From a checkpoint of a small self-supervised image encoder.
Model: 3.23M parameters, arch convnext_v2.
Training: adamw at rate 0.0022, 29700 steps, batches of 256.
Data: trained on stained colorectal tissue patches (NCT-CRC-HE-100K), 90422 training examples.
Rows from block 6 of a small self-supervised image encoder, named by matrix and row number. Rows with one number belong to one neuron. Each number is 500 + 25 x the weight over its row's rms, rounded and kept within 0 to 999. All counts start at 0. Numbers have three digits each.
After each neuron's rows are labels from the 100 images, of 14848, where the neuron reaches its largest size: "strongest on" is what is common among them. Only what is clearly more common there than usual is listed. The data: stained colorectal tissue patches (NCT-CRC-HE-100K).
# gate: MLP gate (model.blocks.6.mlp.gate.weight, 768x256), inputs 128-255
# fc1: MLP up (model.blocks.6.mlp.fc1.weight, 768x256), inputs 128-255
# fc2: MLP down (model.blocks.6.mlp.fc2.weight, 256x768, transposed), outputs 128-255

gate.58:489498506512515518483469525468520481488561489485494525505476470491444530521488531515483516491470457508455498541506510504530523494547508512473483483483456556479516477514485475539506464488497506489477521490480508454447477507463491543538484520534512479517518526460502528512510528489513532449484503461525507487505490504499481499462497477440485518503435455501493489488487505478494522493528
fc1.58:463528518541453524561525513489455510499513463473477510517511496525500545495474547481474464486490554515474511501498519470465478501477515524533518500532509491539461487472491498488493485498479546485491526495486561544469505508483473520489502505515481485486475488497505556529531469468513511460480469480513499483502479517518516528468542550471510484528492510519489494452519543484528544531526
fc2.58:522477483526507480521515476547520462462509498506489480528469506528517491505475489500464495509528485515478504542517499504480499479474486510502518491437457515503488510491494521500465488516509478514469519493499520523494459499504527534464509539520466530473483503552490519512520505514493470528488512505492467516564490497498509440533493489502469494555492486505522468508542511516470465497458
strongest on: tissue: adipose tissue

gate.55:455494472476527481539526506538492538521500510520532471482507490529468483530486507477511540522511508478479496465475495529529492503498488509536487482535481482530497535530481473466498561512493485455492492528513523545554513453497480475473473485501474519469489516469497502484501510443465491539539522498481482532502468509477519500499491506485476465517486494477471543491521515488500478485490
fc1.55:530557496467447511465536482548451501440504466481515486520469463479552483520487451498511491489496522533481500476501495459466537503492513457545511498458517506500518504463525525514519486531510544495488481527516500494491470510501509561488473518531511497549501478484488502530458497449507485501458484497489475489513491436485491472459514495497521472468473489487507492488459520521454502500535
fc2.55:523524488497497554460518490479519517522507467468518466491502474520484520485517493473517526505508523488510481484515518444493514483546475489468494564506532519476531515525462533552476522534509482513495490514497512490478484525476495506494493521527501530471529480472490554534514498494568488496505511492545504476567464511507489500528510531504494517522476510456526501510464542501489511491493
strongest on: tissue: lymphocytes

gate.113:507462522495543479499478500485494514488515514531501486454548472510482490502532533485525548492456540512481506515510513467492491507494507482557494518512477489523475541519463525530545488487506510508524513495516462523547493456501511488472513507513501468471479491490528483475547513475450490499504507489515508467527494515496516451532462526490490525467486518498510551502481483504498489490492
fc1.113:473553485501511486520522495495524499524480476466485473501434489522501484524505505450472470489522481549483487534532478502547511497479514527456530480479467493549494524491475458493531500537535466521497499555544466470516514492483485494482483484492450524497516500489498492510489507502526520519473484454517519527450525477509505509469478473485513518524474483552525503486487504513552518466512
fc2.113:490498526529520451467453506525541472445480473498468542472528531491507443497507469498555491487515500534488511534537465509513487483491490532495501483512487474503492545516561498481524477457481498449480493514503501521548532493490503503569518508518527503464530506505491477526524477516474498501483493547504485489528521512479530492468506509509525498485535503509479478538504477560429502507484
strongest on: tissue: debris; tissue: smooth muscle

gate.377:509510512481485489483508494543521521510513493538510491422535507536511503507513509499447469470524483475516483495506486506461474514487530478510497482539475470499567533474524516494509481492509529503491486485531496493478489523484491501497471520508472548509520487506479494548506529476544527506516521478452531482496511457490534524495492478455515503499488463455543517485493482512534499528501
fc1.377:515504452514521515463496525472509480454506455453512523509478487476534528505504523564489450499521483512546528498516479489483499486505586504535485472515518496456518493510514492494490471496519496520497505498519533486459498516492514561463495492494473503541467489477505515507496492492530500490515501470535504570485492447501512496523493521505493470459495452505475493488499500493501541463482
fc2.377:512524512535506465509504498461509529481517502479479531481485502493509530476470521536528550507455495491539496492455467500512512526514474496493502521518514470493544486523519504479480466440469503491510507517486498398510527485502507497502531489501488455514533473464519481459495485509486486488533528470496446488476558483478494535471477513498510473482473477498511509508504496527519515486557
strongest on: tissue: debris

gate.367:471511487509455495455544521560487515493480498491537466475507462504511501521460493489480507496504475492537519496502482480460507503527467478483490505490497503476525530506503499525538493533525503469514476519516481525494556530518479515502512522493507476547504507549487487515506510477532492546482495512489501522491487478506488466524541488488512534504497498502517490513507480510438478488431
fc1.367:502501511489456487515537486533498522505501520466502495476501501508536508463503495470542510530455498521483485479528510535472482522521527541506486451489567504534512501532494479503484513483489520514478518469460539509471524488482546445448538478492516507492489523515521547484485507533483470520531495502506451479483514497511505494537523518500510541470507487488487471522528474515518532488496
fc2.367:487523508497490491480536508510501519493484479469485485480526478519506502515559517504493510499529473487522475490497487526497491525512490460508476477503482475513500486502450499492543525488493485500446526473438532500582481482482528534480469488516483472535501499519497467545507507480526478487461456560508483514498495462481479463490512574450500516496512500512475496507485542493469440520489
strongest on: tissue: mucus; tissue: tumour epithelium

gate.416:464447523503499489480450517536533504493474497502495482469499484458529477535498527476484540513469479545473505509547439516540512480504502511544448468473544503530496533531461492535501456493540486481511489481501474485537480504480539486431486528547518482474478462499482482471482541443481479464481465481535479502517489537465515465501471481475517520496478496498487534496490513481507536525497
fc1.416:511544502517466516536500523519493470511531535473475548491486544491520539478501521516498534528512492510489505519512530518469488490498513521500515542493496500550457489495473534505509496473494502493491504522513497521510489468511524459496532521455464507463514485499512496451505451499495483473490501485498502511512499526469563482485518494483496549543496513489508465516472495494485508489482
fc2.416:511519475452508471511471536523481533532482484486468526495510463484510503518473484516517469517463509483526473467489476552495511541480502454523520501500521482537498490472532508493509481484562449482536506499539518495438513465502504508486481515480526481490467491454496501497503489519455490537516507473494532473491539487516471513487481500502493517521491482535459482517524453471509487515543
strongest on: tissue: adipose tissue

gate.344:438484539527472490506517470510493461484508525485465484468483462526498475470504517463511524481496512482487521485535531500471494486488496487506547499482489467527495545499513478512536499528500551520458497491510495511504545481494515502492489504513503470482512486483544489532481492486467518512485520493474511511455510504517522472504547562470533425436483506478507542497505494471516443521510
fc1.344:525509463538481523517502478530517514509469522504468498468542462555489513526486531488464489508482473519529499505519482537487521495473527497485503501419472488501488541475494487459483492509522514500508497504459495446516528519501500444524496503491486483493532501536502499528499576513472552529505527470447539471515563493472496502499506493484514512514506504494493512499512523482535478472483
fc2.344:504529487506484461476502502487499504444488509472494508467497507512532516539483483536548508442500442511515462479468538497496459492497489543501504508507512502459500492551528494485519490491541492482473448527484515534528529500514445498537490505541537481499545527494504492498485488463517527484473508513529513470496542493553483495487490482487487496480504516512471482522489465516462527494510
strongest on: tissue: lymphocytes

gate.383:460476507495491505518498516492521500496489508497495498507485533534488490477531518514527546504513491535509523480477557458484527488515473488540516443502510502484498467494480467499521510511528488462517495504512517527521526486523507487501505489492453475538483554475490488427509465434489512467481482490489509514503496494518483479494515482465489513489536511506522421510514477494484517539486
fc1.383:520494496510502495519535521503489484485496484522506525495502470482525486546552506504498505501490517495506431467475494529521462524497473457502533558524484464478500512505471498541489526498461487527506500530506488494512492497488512508527499547486490507489482504527519521508492493585485508509479534485499479470507540504467527495514501519566460487485505479482503522511475454502450461463528
fc2.383:524492490522493511475489466489501467506474458556504488516464479500498488502522526503479527512506489496511535490499551464464529543506493498489541523484466485507472473489481527495511521511489475514508466512461444522477470496496479449491516485491491536516534480546496526467484514515488534461522452489485526525502519527532515492496555504489514453465488526508473455529517527549497485491516
strongest on: tissue: cancer-associated stroma

gate.481:492507501518528502503504500443540459495495516518501480456498518467478457501452546508485505455492500512526577536515506471520510523541523453483496528485505480464501542516471505516555511503529507498542493508533477524517514514545502520517473512509476474475516537528518517482466458463512516517505480466500486530513508434534487498530481515509486486474486507527448497508507505497476553495474
fc1.481:520504514447527498486472512524478469575512499482493507515476493473509528484508478488496547511522513457511491467506475514494493546476475490511486490532473518475562480502552477517534498494497513510508496509529502503536445471494519495515488464506515489519517427511503473507522517492543528480494477486527496494489457554467508494479520511472501535481485530486496480482487532474475494486484
fc2.481:488528510495493494462491459491489506501487490488475522482511499513509506497498528503510541488471491477518477510523497479510481500505474494518527508503473514488491505504521522517528514474502518480507503494541501488466455516500429474493503519488503571489506496493512497497457523537539484473478494497495512533480495501502525486494503503463499490489505485531473506518547536497432522501526
strongest on: tissue: tumour epithelium

gate.536:462489487520512467505445495509486540499463504471523490481497480512518509519489460511521510488501538517492492507479513518508485503497560478493547484516511486500490468513469489520486518510463502524520432526496516513524461477479522533501499500525502551514483475483551535504487525462492548521476483522466502496545555504464497532436470469504497531526505488527467506485461502522525460482500
fc1.536:532526490507500500537551470500532489495488468528530497491495513477471439464521476497466463503501487484484475482509508498498522502472479484556524481542477481562514467500490503493537486486516511513480543500530486523498561522477483479471490476486474528500503474519518489497486499540471484486510500474499533488477394484531475509495508514490482471492525494502504458494529475486493548511483
fc2.536:499498501523471493506514469542474443468496493508498490498488538484546516510518552483465479538479490511524481436495516493481546454504510529472539490482469500497510544527519500523561484477479531446493509513484507487535566504506476482542491510474489465502502529461494498503487525461497453514507492515553519510483476526531514524512487532466507487516518511481527493541498492537505502515511
strongest on: tissue: normal colon mucosa

gate.12:556470470497463486513499534509481507466499492466478495545569507480501486523479516536496509495511457499561474463489492551489528512496553497551511510494512532514503503482460494483439464491516485464436469516480472478506483475514502473491480531535454503507498530496456499471512532462465504489504500482521498480536513477492521471492500526463480504500452483526501492522540498501503487453475
fc1.12:535489480505466523508512455501513511480502531486490534493537530525493518530482474491474486505460543479478496506476515499501503479496471475517485551495509518526531486487481537495433482500480524508507461497472560470508539520525516496513478487513510455501441553537480481474538491496508466536490525491538489443519491457469478545498515485519493523519495506529470451530510506488463494484463
fc2.12:533525516499486504491510506467474489552483488460498478514501490510517507537538515488452533508457475520472524493513483506491508541479522498474446502471466518499507515477475498486512508460427485551469517488435515504516532499507516499450500524476458496507504471496553452526535528493506512515540474507491484481446481484502495476481487481490526520493465488524508517466513489483503464522495
strongest on: tissue: smooth muscle

gate.303:496513472500501490470511527519475510484503477467505498504475485492526515498481489496474475529516514546458495484560478536506511499530506509544535444517504510496557497490473456494521521491510503476491494476535464502474511480480503500486496490536498503499522483499475491502516500465522493487464529462540513503491481491511477462517486467470509466465492514487479492521540518481495521512515
fc1.303:444519524520462493483543517487519478499520466519472521484463489487481542499536516505560508485483512536534488505478491502470520519475512492481484485488509525498483486503492508445501503468502510500491485506465544494480494538412514500501470495544487547518485498467519550515548521481478516482502468553465545498505487491474497504443498493503534483538506508522510452496458501489499479480522
fc2.303:463540494506501499495521440498503497504530507457480490478511512533513556469504522508513511511478479484497480539464526484517490477541476537522518468456471559490493507507495493541532506455479480489479477504533473497489507520478530457509492502502504504488463512499485507482486519549510491491493533484491525515534504499505486460523534507491507516500529523493501536506577508469449494505526
strongest on: tissue: tumour epithelium

gate.490:501501539530498497442463471488559577474498528533514502504546534479484485499516451499536515545536490492477523526460514467502508480502503495511478517518468478509449499514479503499478484532478491501493487470491503476495507507503526463513491500481514486483486512486508487489503453496476512487499479500449496475499487451540502525519471527498484501488528492549534512482508487507505509541550
fc1.490:465498532505478468484517511494519529464518521496488460460486495491499500509504539455521527496500536506464498513486526515491526486543526489509518522461506509511505535565456502455513538478488510507502488516495483489532562507507519539437522494506512521484487499496497526499473529514476460529499474521493512436456539544495509515499496525522539477466477494460458459505500497493479513504513
fc2.490:488490505516485514508513481562473512513466473491514511499450528531483496503506499504473492504477519503514499495491533498489539501471528488486569537528523504509489456533507499501540487475533499510546549523491529492488521497493481472485473517452481499525517502480500491473474511474460493469437554509524515528548541481555468496522432483504522487528512480474502472486499470525521507506480
strongest on: tissue: debris

gate.43:515439488461538474505485468475478498493515483501464514498490492486488529445519526514484524479524500498535535510529460514482505509482490529520509494522455475491500527520561495470520469492521498479489532484484514489481511528458472512499522466542468485506462500454484436503491531493497491507557456501519491506475502508494535514522521522483519466461449489492471522489508506487497534485489
fc1.43:505505485493530519498512523541480482535570481535526475496517542478470563518477505467502503489527533475476469498516511543507518520518536486504513502469473470493470498492525466546492560506517485544555515486488466520520490538525532499482458504473451502487482453538484486487520520481484492515491498486493501498506540526496520520513461513505501493521500514492531509519506498465460493547514
fc2.43:534486518433500533504498507466482526528525491524497482518498507487497519474508463509482544550545509533437524524473493547504481467512466497493521508509481508509491467494542483480514483500550505478545491510539485502481481482464482517491515475483468487496453511528499485493494504512487437542518486478491469481532492495535521491517505521552514489470509467522527467484491541538477494512488
strongest on: tissue: smooth muscle

gate.751:500514500440536502509524482503544534489472555530487536521532479493498491512501476515457478517509513463466481481488494528474521485474475497518540473512480526499567536478525491474469519524488520507520492483531548503518534498507483474531487483522501519487502487527500541533500511504459490505530515476474497493540476508506434467497508484507497522520521487488469506522500510541475455513496
fc1.751:471536505499491508507545488474532512512516540530472498555497496497500516494508551503486531494527500527483552495471535468476490494460475528493465512474520483501455538516519502544551507523486508489476512516508496506478495478490483530540526527468487451503495520474518530458530486523489508517447511442482502517510491517487506520518490509491449522490476506516492493470521488533497517482534
fc2.751:517473527522540516513525497498499518470494477501514531482486513487495494468430512518465527501531506492545484490442483518521509519533525515506575524528510502472512506518540518526533487485537462498525513526508485459508466506490528489459515499508466501511480482509534477479479518492483478488483471498538536477457524512491484509462438514468464473546499521492523502542512513547535515495504
strongest on: tissue: smooth muscle

gate.740:501466497507505506493463504475497512523514487496484515485505482481522530551498497551475456518532464516533507506504525530481502492467477502512479449511495495490459465491484485481474495503462527472496499502501500507529514530474501494505447519516453558519502493510517532516494564468476531457495437487463494477548472466481513514466475519467462508517501486505516515475502476502429475534497
fc1.740:575524518485521505517456501484515497493459532516510499475485517510479504506470452524500450527506489492538498520506531464534516512508492512505497505499460487490478507504484548487533518497491474499515465494514504516495529504548499435526516504504524502467515458509532483478546506485459515470505515499501542430479510461497436485482516534507456475475509499508506513489511526492510491514475
fc2.740:512529484511466512511482493521519544502487467489496459489536525506500542490495502496502546500525525505453480532467543514483490472521515522488463504476480513498507510489464479500490485532488507513501526479494500506511549514481433537476511465525491506465479499518502523533518444558497461490531517521503488508498476519520502531530554537484486500471485474529501459499480536486478446520493
strongest on: tissue: lymphocytes; tissue: normal colon mucosa

gate.150:495487518438502536478520517502482508513505506506523543493485521480470511509514480525512518492498527484480491484506483494504458523493496498470505513523467517466471537495574523520503487493478510509474507469465512479474472543486528499540492539492489533527560504490517517503493479519497479472481472497515494490542516514498500504523524530472486534508477489495527520506497471506500491517548
fc1.150:501493520525537484476496495519508484508481531522509460470484479541496487521501507517485508484492459482495515519531479505517527502471490492481459470458549488453517520529497516524523509530485469495507490519512495469539550531476483479497463517490490488503537504510549489531490536518490471518484507461494486508481530465525439508521487475494496457490550485477504496487492503492491499482481
fc2.150:444514510523524492534474472496524464539502494438492454465458488513522514496488484508526484489488517486502520472489476485506517514509507540511492512508550476479500485478493478495507503501482491457549538534534507483508466475510492509531478483521511498515516500484484489457444528484492478471518533503489521470479508481463497510504488507489509449539499471466489453479507445488544480486519
strongest on: tissue: debris

gate.486:522444485503483465513521497488498487514501523506492488460553475496481497483537492512496478471492487474487541478529513509537507535479489464518495465488448543478532506505526492511514487482493504511486474498474532512511512513473496513522500505518519503494479482510503449539498479517469465537525477525499491531474466483550464494521485493493546524498519498482519519529471509497484479486457
fc1.486:484498536492513499505487505539491492475506506521476546570462520481502497509531488499498482510523481484516464533485478483476469520560532514495542508517478522510461472515478494499463490505514535474496514486536468443514535508453497481481515479521501477507492529475505495458509519513511521471501530488519523476512477572475460510523491507511516458487476486554511482514531436473534501469500
fc2.486:493462509544491505538488464522529458446538510508489507467468507511499518437520531497517519564493529454507482481470513494474521460531482524507585502507511488498479483531517493524497457486508509508501516517491491464534457517492460510500504549502512510533522522461480479490465500491457477514525526514480486523533510519496523511493495511475495509531530550471497467513510495502542494488526
strongest on: tissue: smooth muscle

gate.351:476503531511536533499457506543513475453488501486484534516479519501492525515518515495536501525499482491549523477444510498503486487494502473490526464515486500479551498511500491519482505497535526497465464509488520480467460506429486491511481511524451503541508496456477515488492503442547508492495457511493521521486463505535480476453496510472509481528494482521526534486517446486525500522511
fc1.351:531445511498522452483474551510540529509496457489526486485482475486505472498533520517480521500501483505508467523528489533504494496551516492494505526453504529481530493493524456494514458496542494514521501489539485469500522456501512500460531527510534494535515457515466476503512491534549515487487539535497480510494488524523506456531486504536490545462454468502531550510453498525477488457528
fc2.351:507484486473479504490469506506481474490496484514495461487471492496468462497515544485509526550484488464508544532477509493484526541468493501464548531485506507436478489516475503521504483496489507519513483499484508491500495511487494414456546486451496551480486460516492513503493492475497463520500458505509504520480515518548485520503537499522532493503516493514523462521528516512526485511520
strongest on: tissue: lymphocytes

gate.510:525517463481473503457500550518531527483504427496474522477516488488497523482519495537516514484506504510460545506531519480496533520510501477490499528512503513468466476518496480528460529458479536511490501492511517466469476529498533517523485512512465493523477546469502508479531489429546498456436463529476523523467498499507503505525496523465487505511478459563510528506536480493467543520556
fc1.510:501509495479499508511472537529506510492492507488475533469494491463514536463536500524534516488509536509454529477531516514516492509447519519515503512510516511493550478502528459535490508478520514553495573502540485459479476473541495506525477513445503515486466508535520544520501513513533489486496524499480533523519501481494502523490539546537487530507500503493507526511507474517481514514543
fc2.510:511516465516540500478444548491518505468480517552489487537520500472494476473484548488481526542484483548500503449484542536507475505501518503475506516475492504532480455483513534512501502504501495515514535513478495517547518483504522501515489547533535496501526478516509507515538500479508470531539491495462520488518522561511512525453499490508506548525488515551513506531443525448431530506498
strongest on: tissue: mucus

gate.362:500513524502496506497506506491467518482486524512513548490487496537543503438513480496550435479489502543502526485494506526504520520512426494457516457519494516507526470482530499514534453496512550517524498512516494522482478521543479505507527501536506465535481502484514481492485556491503461489482502471461537477487486488487524498500568499501485499489489485497494489515493501490510440472487
fc1.362:492463492528503504523478528473531509504483542493483500512463486471473479504547484533479522489542467504515482564505489499542483503494556511518508522417557479486506497559469507523485497499494486504501534485516501439510524516461503536506462454493500518484513526486518465492495459528510530462518488504513497509489489527506421512499484488510483512499479509489519472486509465508499516492491
fc2.362:518485520486464499500480513498453490538500516476528502521493531486517551512536457500479478450458496473500515490493527475488496522529496496509466459522475493515497533479517493480499510470506456460509546480535456502467548520492492498456487503476480459499531440498499453512520497548493484529530487502491442507484472540475466501445488467445511523537526516494526522454469506448492485479533
strongest on: tissue: smooth muscle

gate.218:495505492482520486511486520506527515459510485506499515514516475476490528495509535484561545513481515504509509521453512491478454442542487485495462483511475512495512511532514520492490492510525511497495507520481498508460451545479489478485497515505473510538440494524472535567473477508528498502497490477531544492484504478509487500490496478527507483511543461517487539503483448523517498469432
fc1.218:515546492509526549516505506503475502514528483506499540558534505500473510529476526488474502497508523473468446468483521515451467523444484536545521511523444494522516481516517470480470475490511529513506518488545492490475471464545499507504520493508494567471467518524492524463476458506502515496510541452515489528545465496505490527483512489479483520528501456508474500452502521490522511483491
fc2.218:522498490491524464503517504519509521504490519509469497506510475490470515498470512504465578442521479460509453518459466514504509501488512478511480516484483505473518506544502496488490441498514513495490499490474475531514498507490505509442512448503486507458496492520490501504486502506549497511515480518475513507498500471526505492534514509473457528499455509499503520490522506487472485509502
strongest on: tissue: lymphocytes; tissue: tumour epithelium; tissue: normal colon mucosa

gate.342:517513535482466495486558510469464517433497491454525455538492507507499470494514525489468476504536427468466479500486559486492519507500492465492460524492470521534474471519494487503505417495463511506494481501451484500529527474485473524526499487497527492477499550492554501509521493493519528460449503474447515533546510506528526499494521487502487514488523517506496498495539471518510490495503
fc1.342:531531492513488492431597560543516477444495461476517482490497495539524481509508486490507476503501479448486491495513499530486569469539487517501494486460502521524473452517493491456486493501531564509496467486542499520521516508483479474466489496488507520530517466505489558510500513481535498488490527494508486522501458497500507514493515501480540496478506429525480483490473512491460503493466
fc2.342:510501523447487488483504555536477478484495501485476548538523456473482501515483516482501464512503531520506538471539504491477480488529496508500490511507461488495509493468532527517541489588527479488507489478514485522514542502511514511499525524472506516509518479470518466516552475474520500506505512497491574478506504530485482465503463467484462541530470515472456438492521513493515500492512
strongest on: tissue: debris

gate.207:461481506476535474484443506534471517490494486480505496465526466481532496479484481497502512531501498528510532495541443541512517487505534562534514433487473483489527502467524480485504508511511521525445472484532469477515523506489497500455492504526514526530510528493485459536454517474513499482527461521493471485484518506492532504532486518498499503483475510488466474505545506482487537492503
fc1.207:511520514522465491464532535485536481489519512501485514478473478494498490479520493550527490467464484510471539461484506487495527480506469487535458466547510502494540485487494510505521495471475484498458450533507531510486506500440537534533443492488498461495493537478500526508499508479496502526491462505494504489498472442482485484474494491475478498511512535501530504502515472491474465483502
fc2.207:509547476493496499484505465506522493488510516463492513441490509490518493493511532522500524462494489483518477527449512502506493568486485491497536481467478510453486466517469515516526508489452513496462529527482494494527492514495532446508508518502531481505481526479495530495529498507517472503462539546466511531542507487483455506499510468472506523543536545481483555507510478480503533479496
strongest on: tissue: smooth muscle

gate.410:484479547496510514512483492507484524506516464487506508470429519533520547490508479479493529464498506496479473529491493488495499494501502522517458514505490520480520484512566461483531458523561488499470513536477478491503516483518482490526502516487463473501486491466496430464518490493533514519520476490478467502495508530524534475502491499502510444483482538497535502488498506532501517447475
fc1.410:488482427518483498473485502513469465517538502493479466542539481492474524549460516511502483508492514513522491489545446519500516500501535488516485502513505519494514475533458476523464498517525500518498535518480459470484523486499470526482493485512532502470495500521487516537517506497508457465508502485543512496450492424445502501493513508500486476483463461499471485471508525485532502510500
fc2.410:535479492479479477459472495486507494513550482473512473465482514483494493515484512518504477522531515522561489489494507468480483487549538521511472511519497479484532506524504517515501506526526500469496453530473497465506528476501474524533544510523495483522538445524464540507515482505497521505497499505504486487514486482518470505479504506517525499512519515493472487524512483522474505550522
strongest on: tissue: cancer-associated stroma; tissue: smooth muscle

gate.467:520508499507558503481486522523514474505466548558565525455508517550473492533480463511496472501471489462529481536478501527522509478445486458502488533542477540488527449491468544521480501506499504479514504513504521458530517493534533493481478510506467526485556472504483539504528544518520487489498486487499489462515459531471491485473473495479493488538511538510527514497461504493536532505522
fc1.467:450509549466483511457556528511500475498504490495526498501462508469470563493499538479467544489489493503490540491530552448532522455521438477496447516513523528504508511537521529532555491537501526493519492493454510506545506506510460485540527459516485483532502457519492434505575519494479483499532522469537518543482487473519495493516500520484553522492504516473523482505505515523480510505460
fc2.467:513498488469533486518501511500488487495520502522527493466473521530492500542482504494462523585499526474481521476539477522500542417478476494490533501499549482520471484538510538504500512453505481476499480494488514516504477500498483438496448478491539532480447506514499475477483502455496514449491492474496531549514499538539517489541484513516516549510518487507492523489482478494522490477476
strongest on: tissue: normal colon mucosa

gate.125:490498529478471496550467500513475489511474501500493519470473532509494533488488492491498518486503524513489492476511545564518509529489468511480499498535502498500548471538513475485493506462479505528496521489501515504488499518490480419528500454521503497496528486491514471498516546508474500558533536522464490490493531509483501489463499465526480489464503498502500485518534527502511524485437
fc1.125:519493489534511530527460524482513498538502544511467561483488506475487502489525494528505478501497487499504553512480493537552511486480479499510502505508450516520525484501439506507464514487460480518479511533467524490489503527466547497542522434486448480490554494508510502497536501513464489488483540480491459483508516515442524498445461500479451510534520518506476457516487472494528488512476
fc2.125:550532492464445464484476507523518490436521504449514496506480483553505509507524549498484492497488475460513523504494516538486504513512495472449461503518498501503476480507519520446506515462476494498509534510493494505503490521527528490469506489507489479482495480502487493508508505477512469459462501495482466521495510539519489472499468491466522549537473487482470531514498543491515501458453
strongest on: tissue: adipose tissue

gate.759:464454516477480488465491515502515509505514545496521505465495496515475518532501453544497517481480487503478494492493486508493505540514505471515475466489501533481521505475493547464507495521496531507440464517483452473500528485449545523500502503521499498506494483429502521528490530500503511461479474517471515498519533496484530538471500464511500452506538482494479519484486519510480535497518
fc1.759:489506530482487509506485538505502509483526475496513537493461471480502552497500509503493534513482503527490498488556492514504551496530499553526500443498489546482527507470519435480513499507496520507497501465482489484497534499508495530491459518466545507513451542518475500521521523492519495489509511546496484507507507482508520511541535459498496535476491514518493517496510499510505520478510
fc2.759:497558481531505546504511466497468518538513550463486499460477520482491520532536522497480526471538468484510476513454506477470527513499501513532537461527545506485478500471477518518552532506537491524487496498495513487511504507466519476479491474560532455495549497470464521447484497472494523495489486506495461479515486493509454492473522493476505567504472533499480530504508483472519523486528
strongest on: tissue: debris; tissue: normal colon mucosa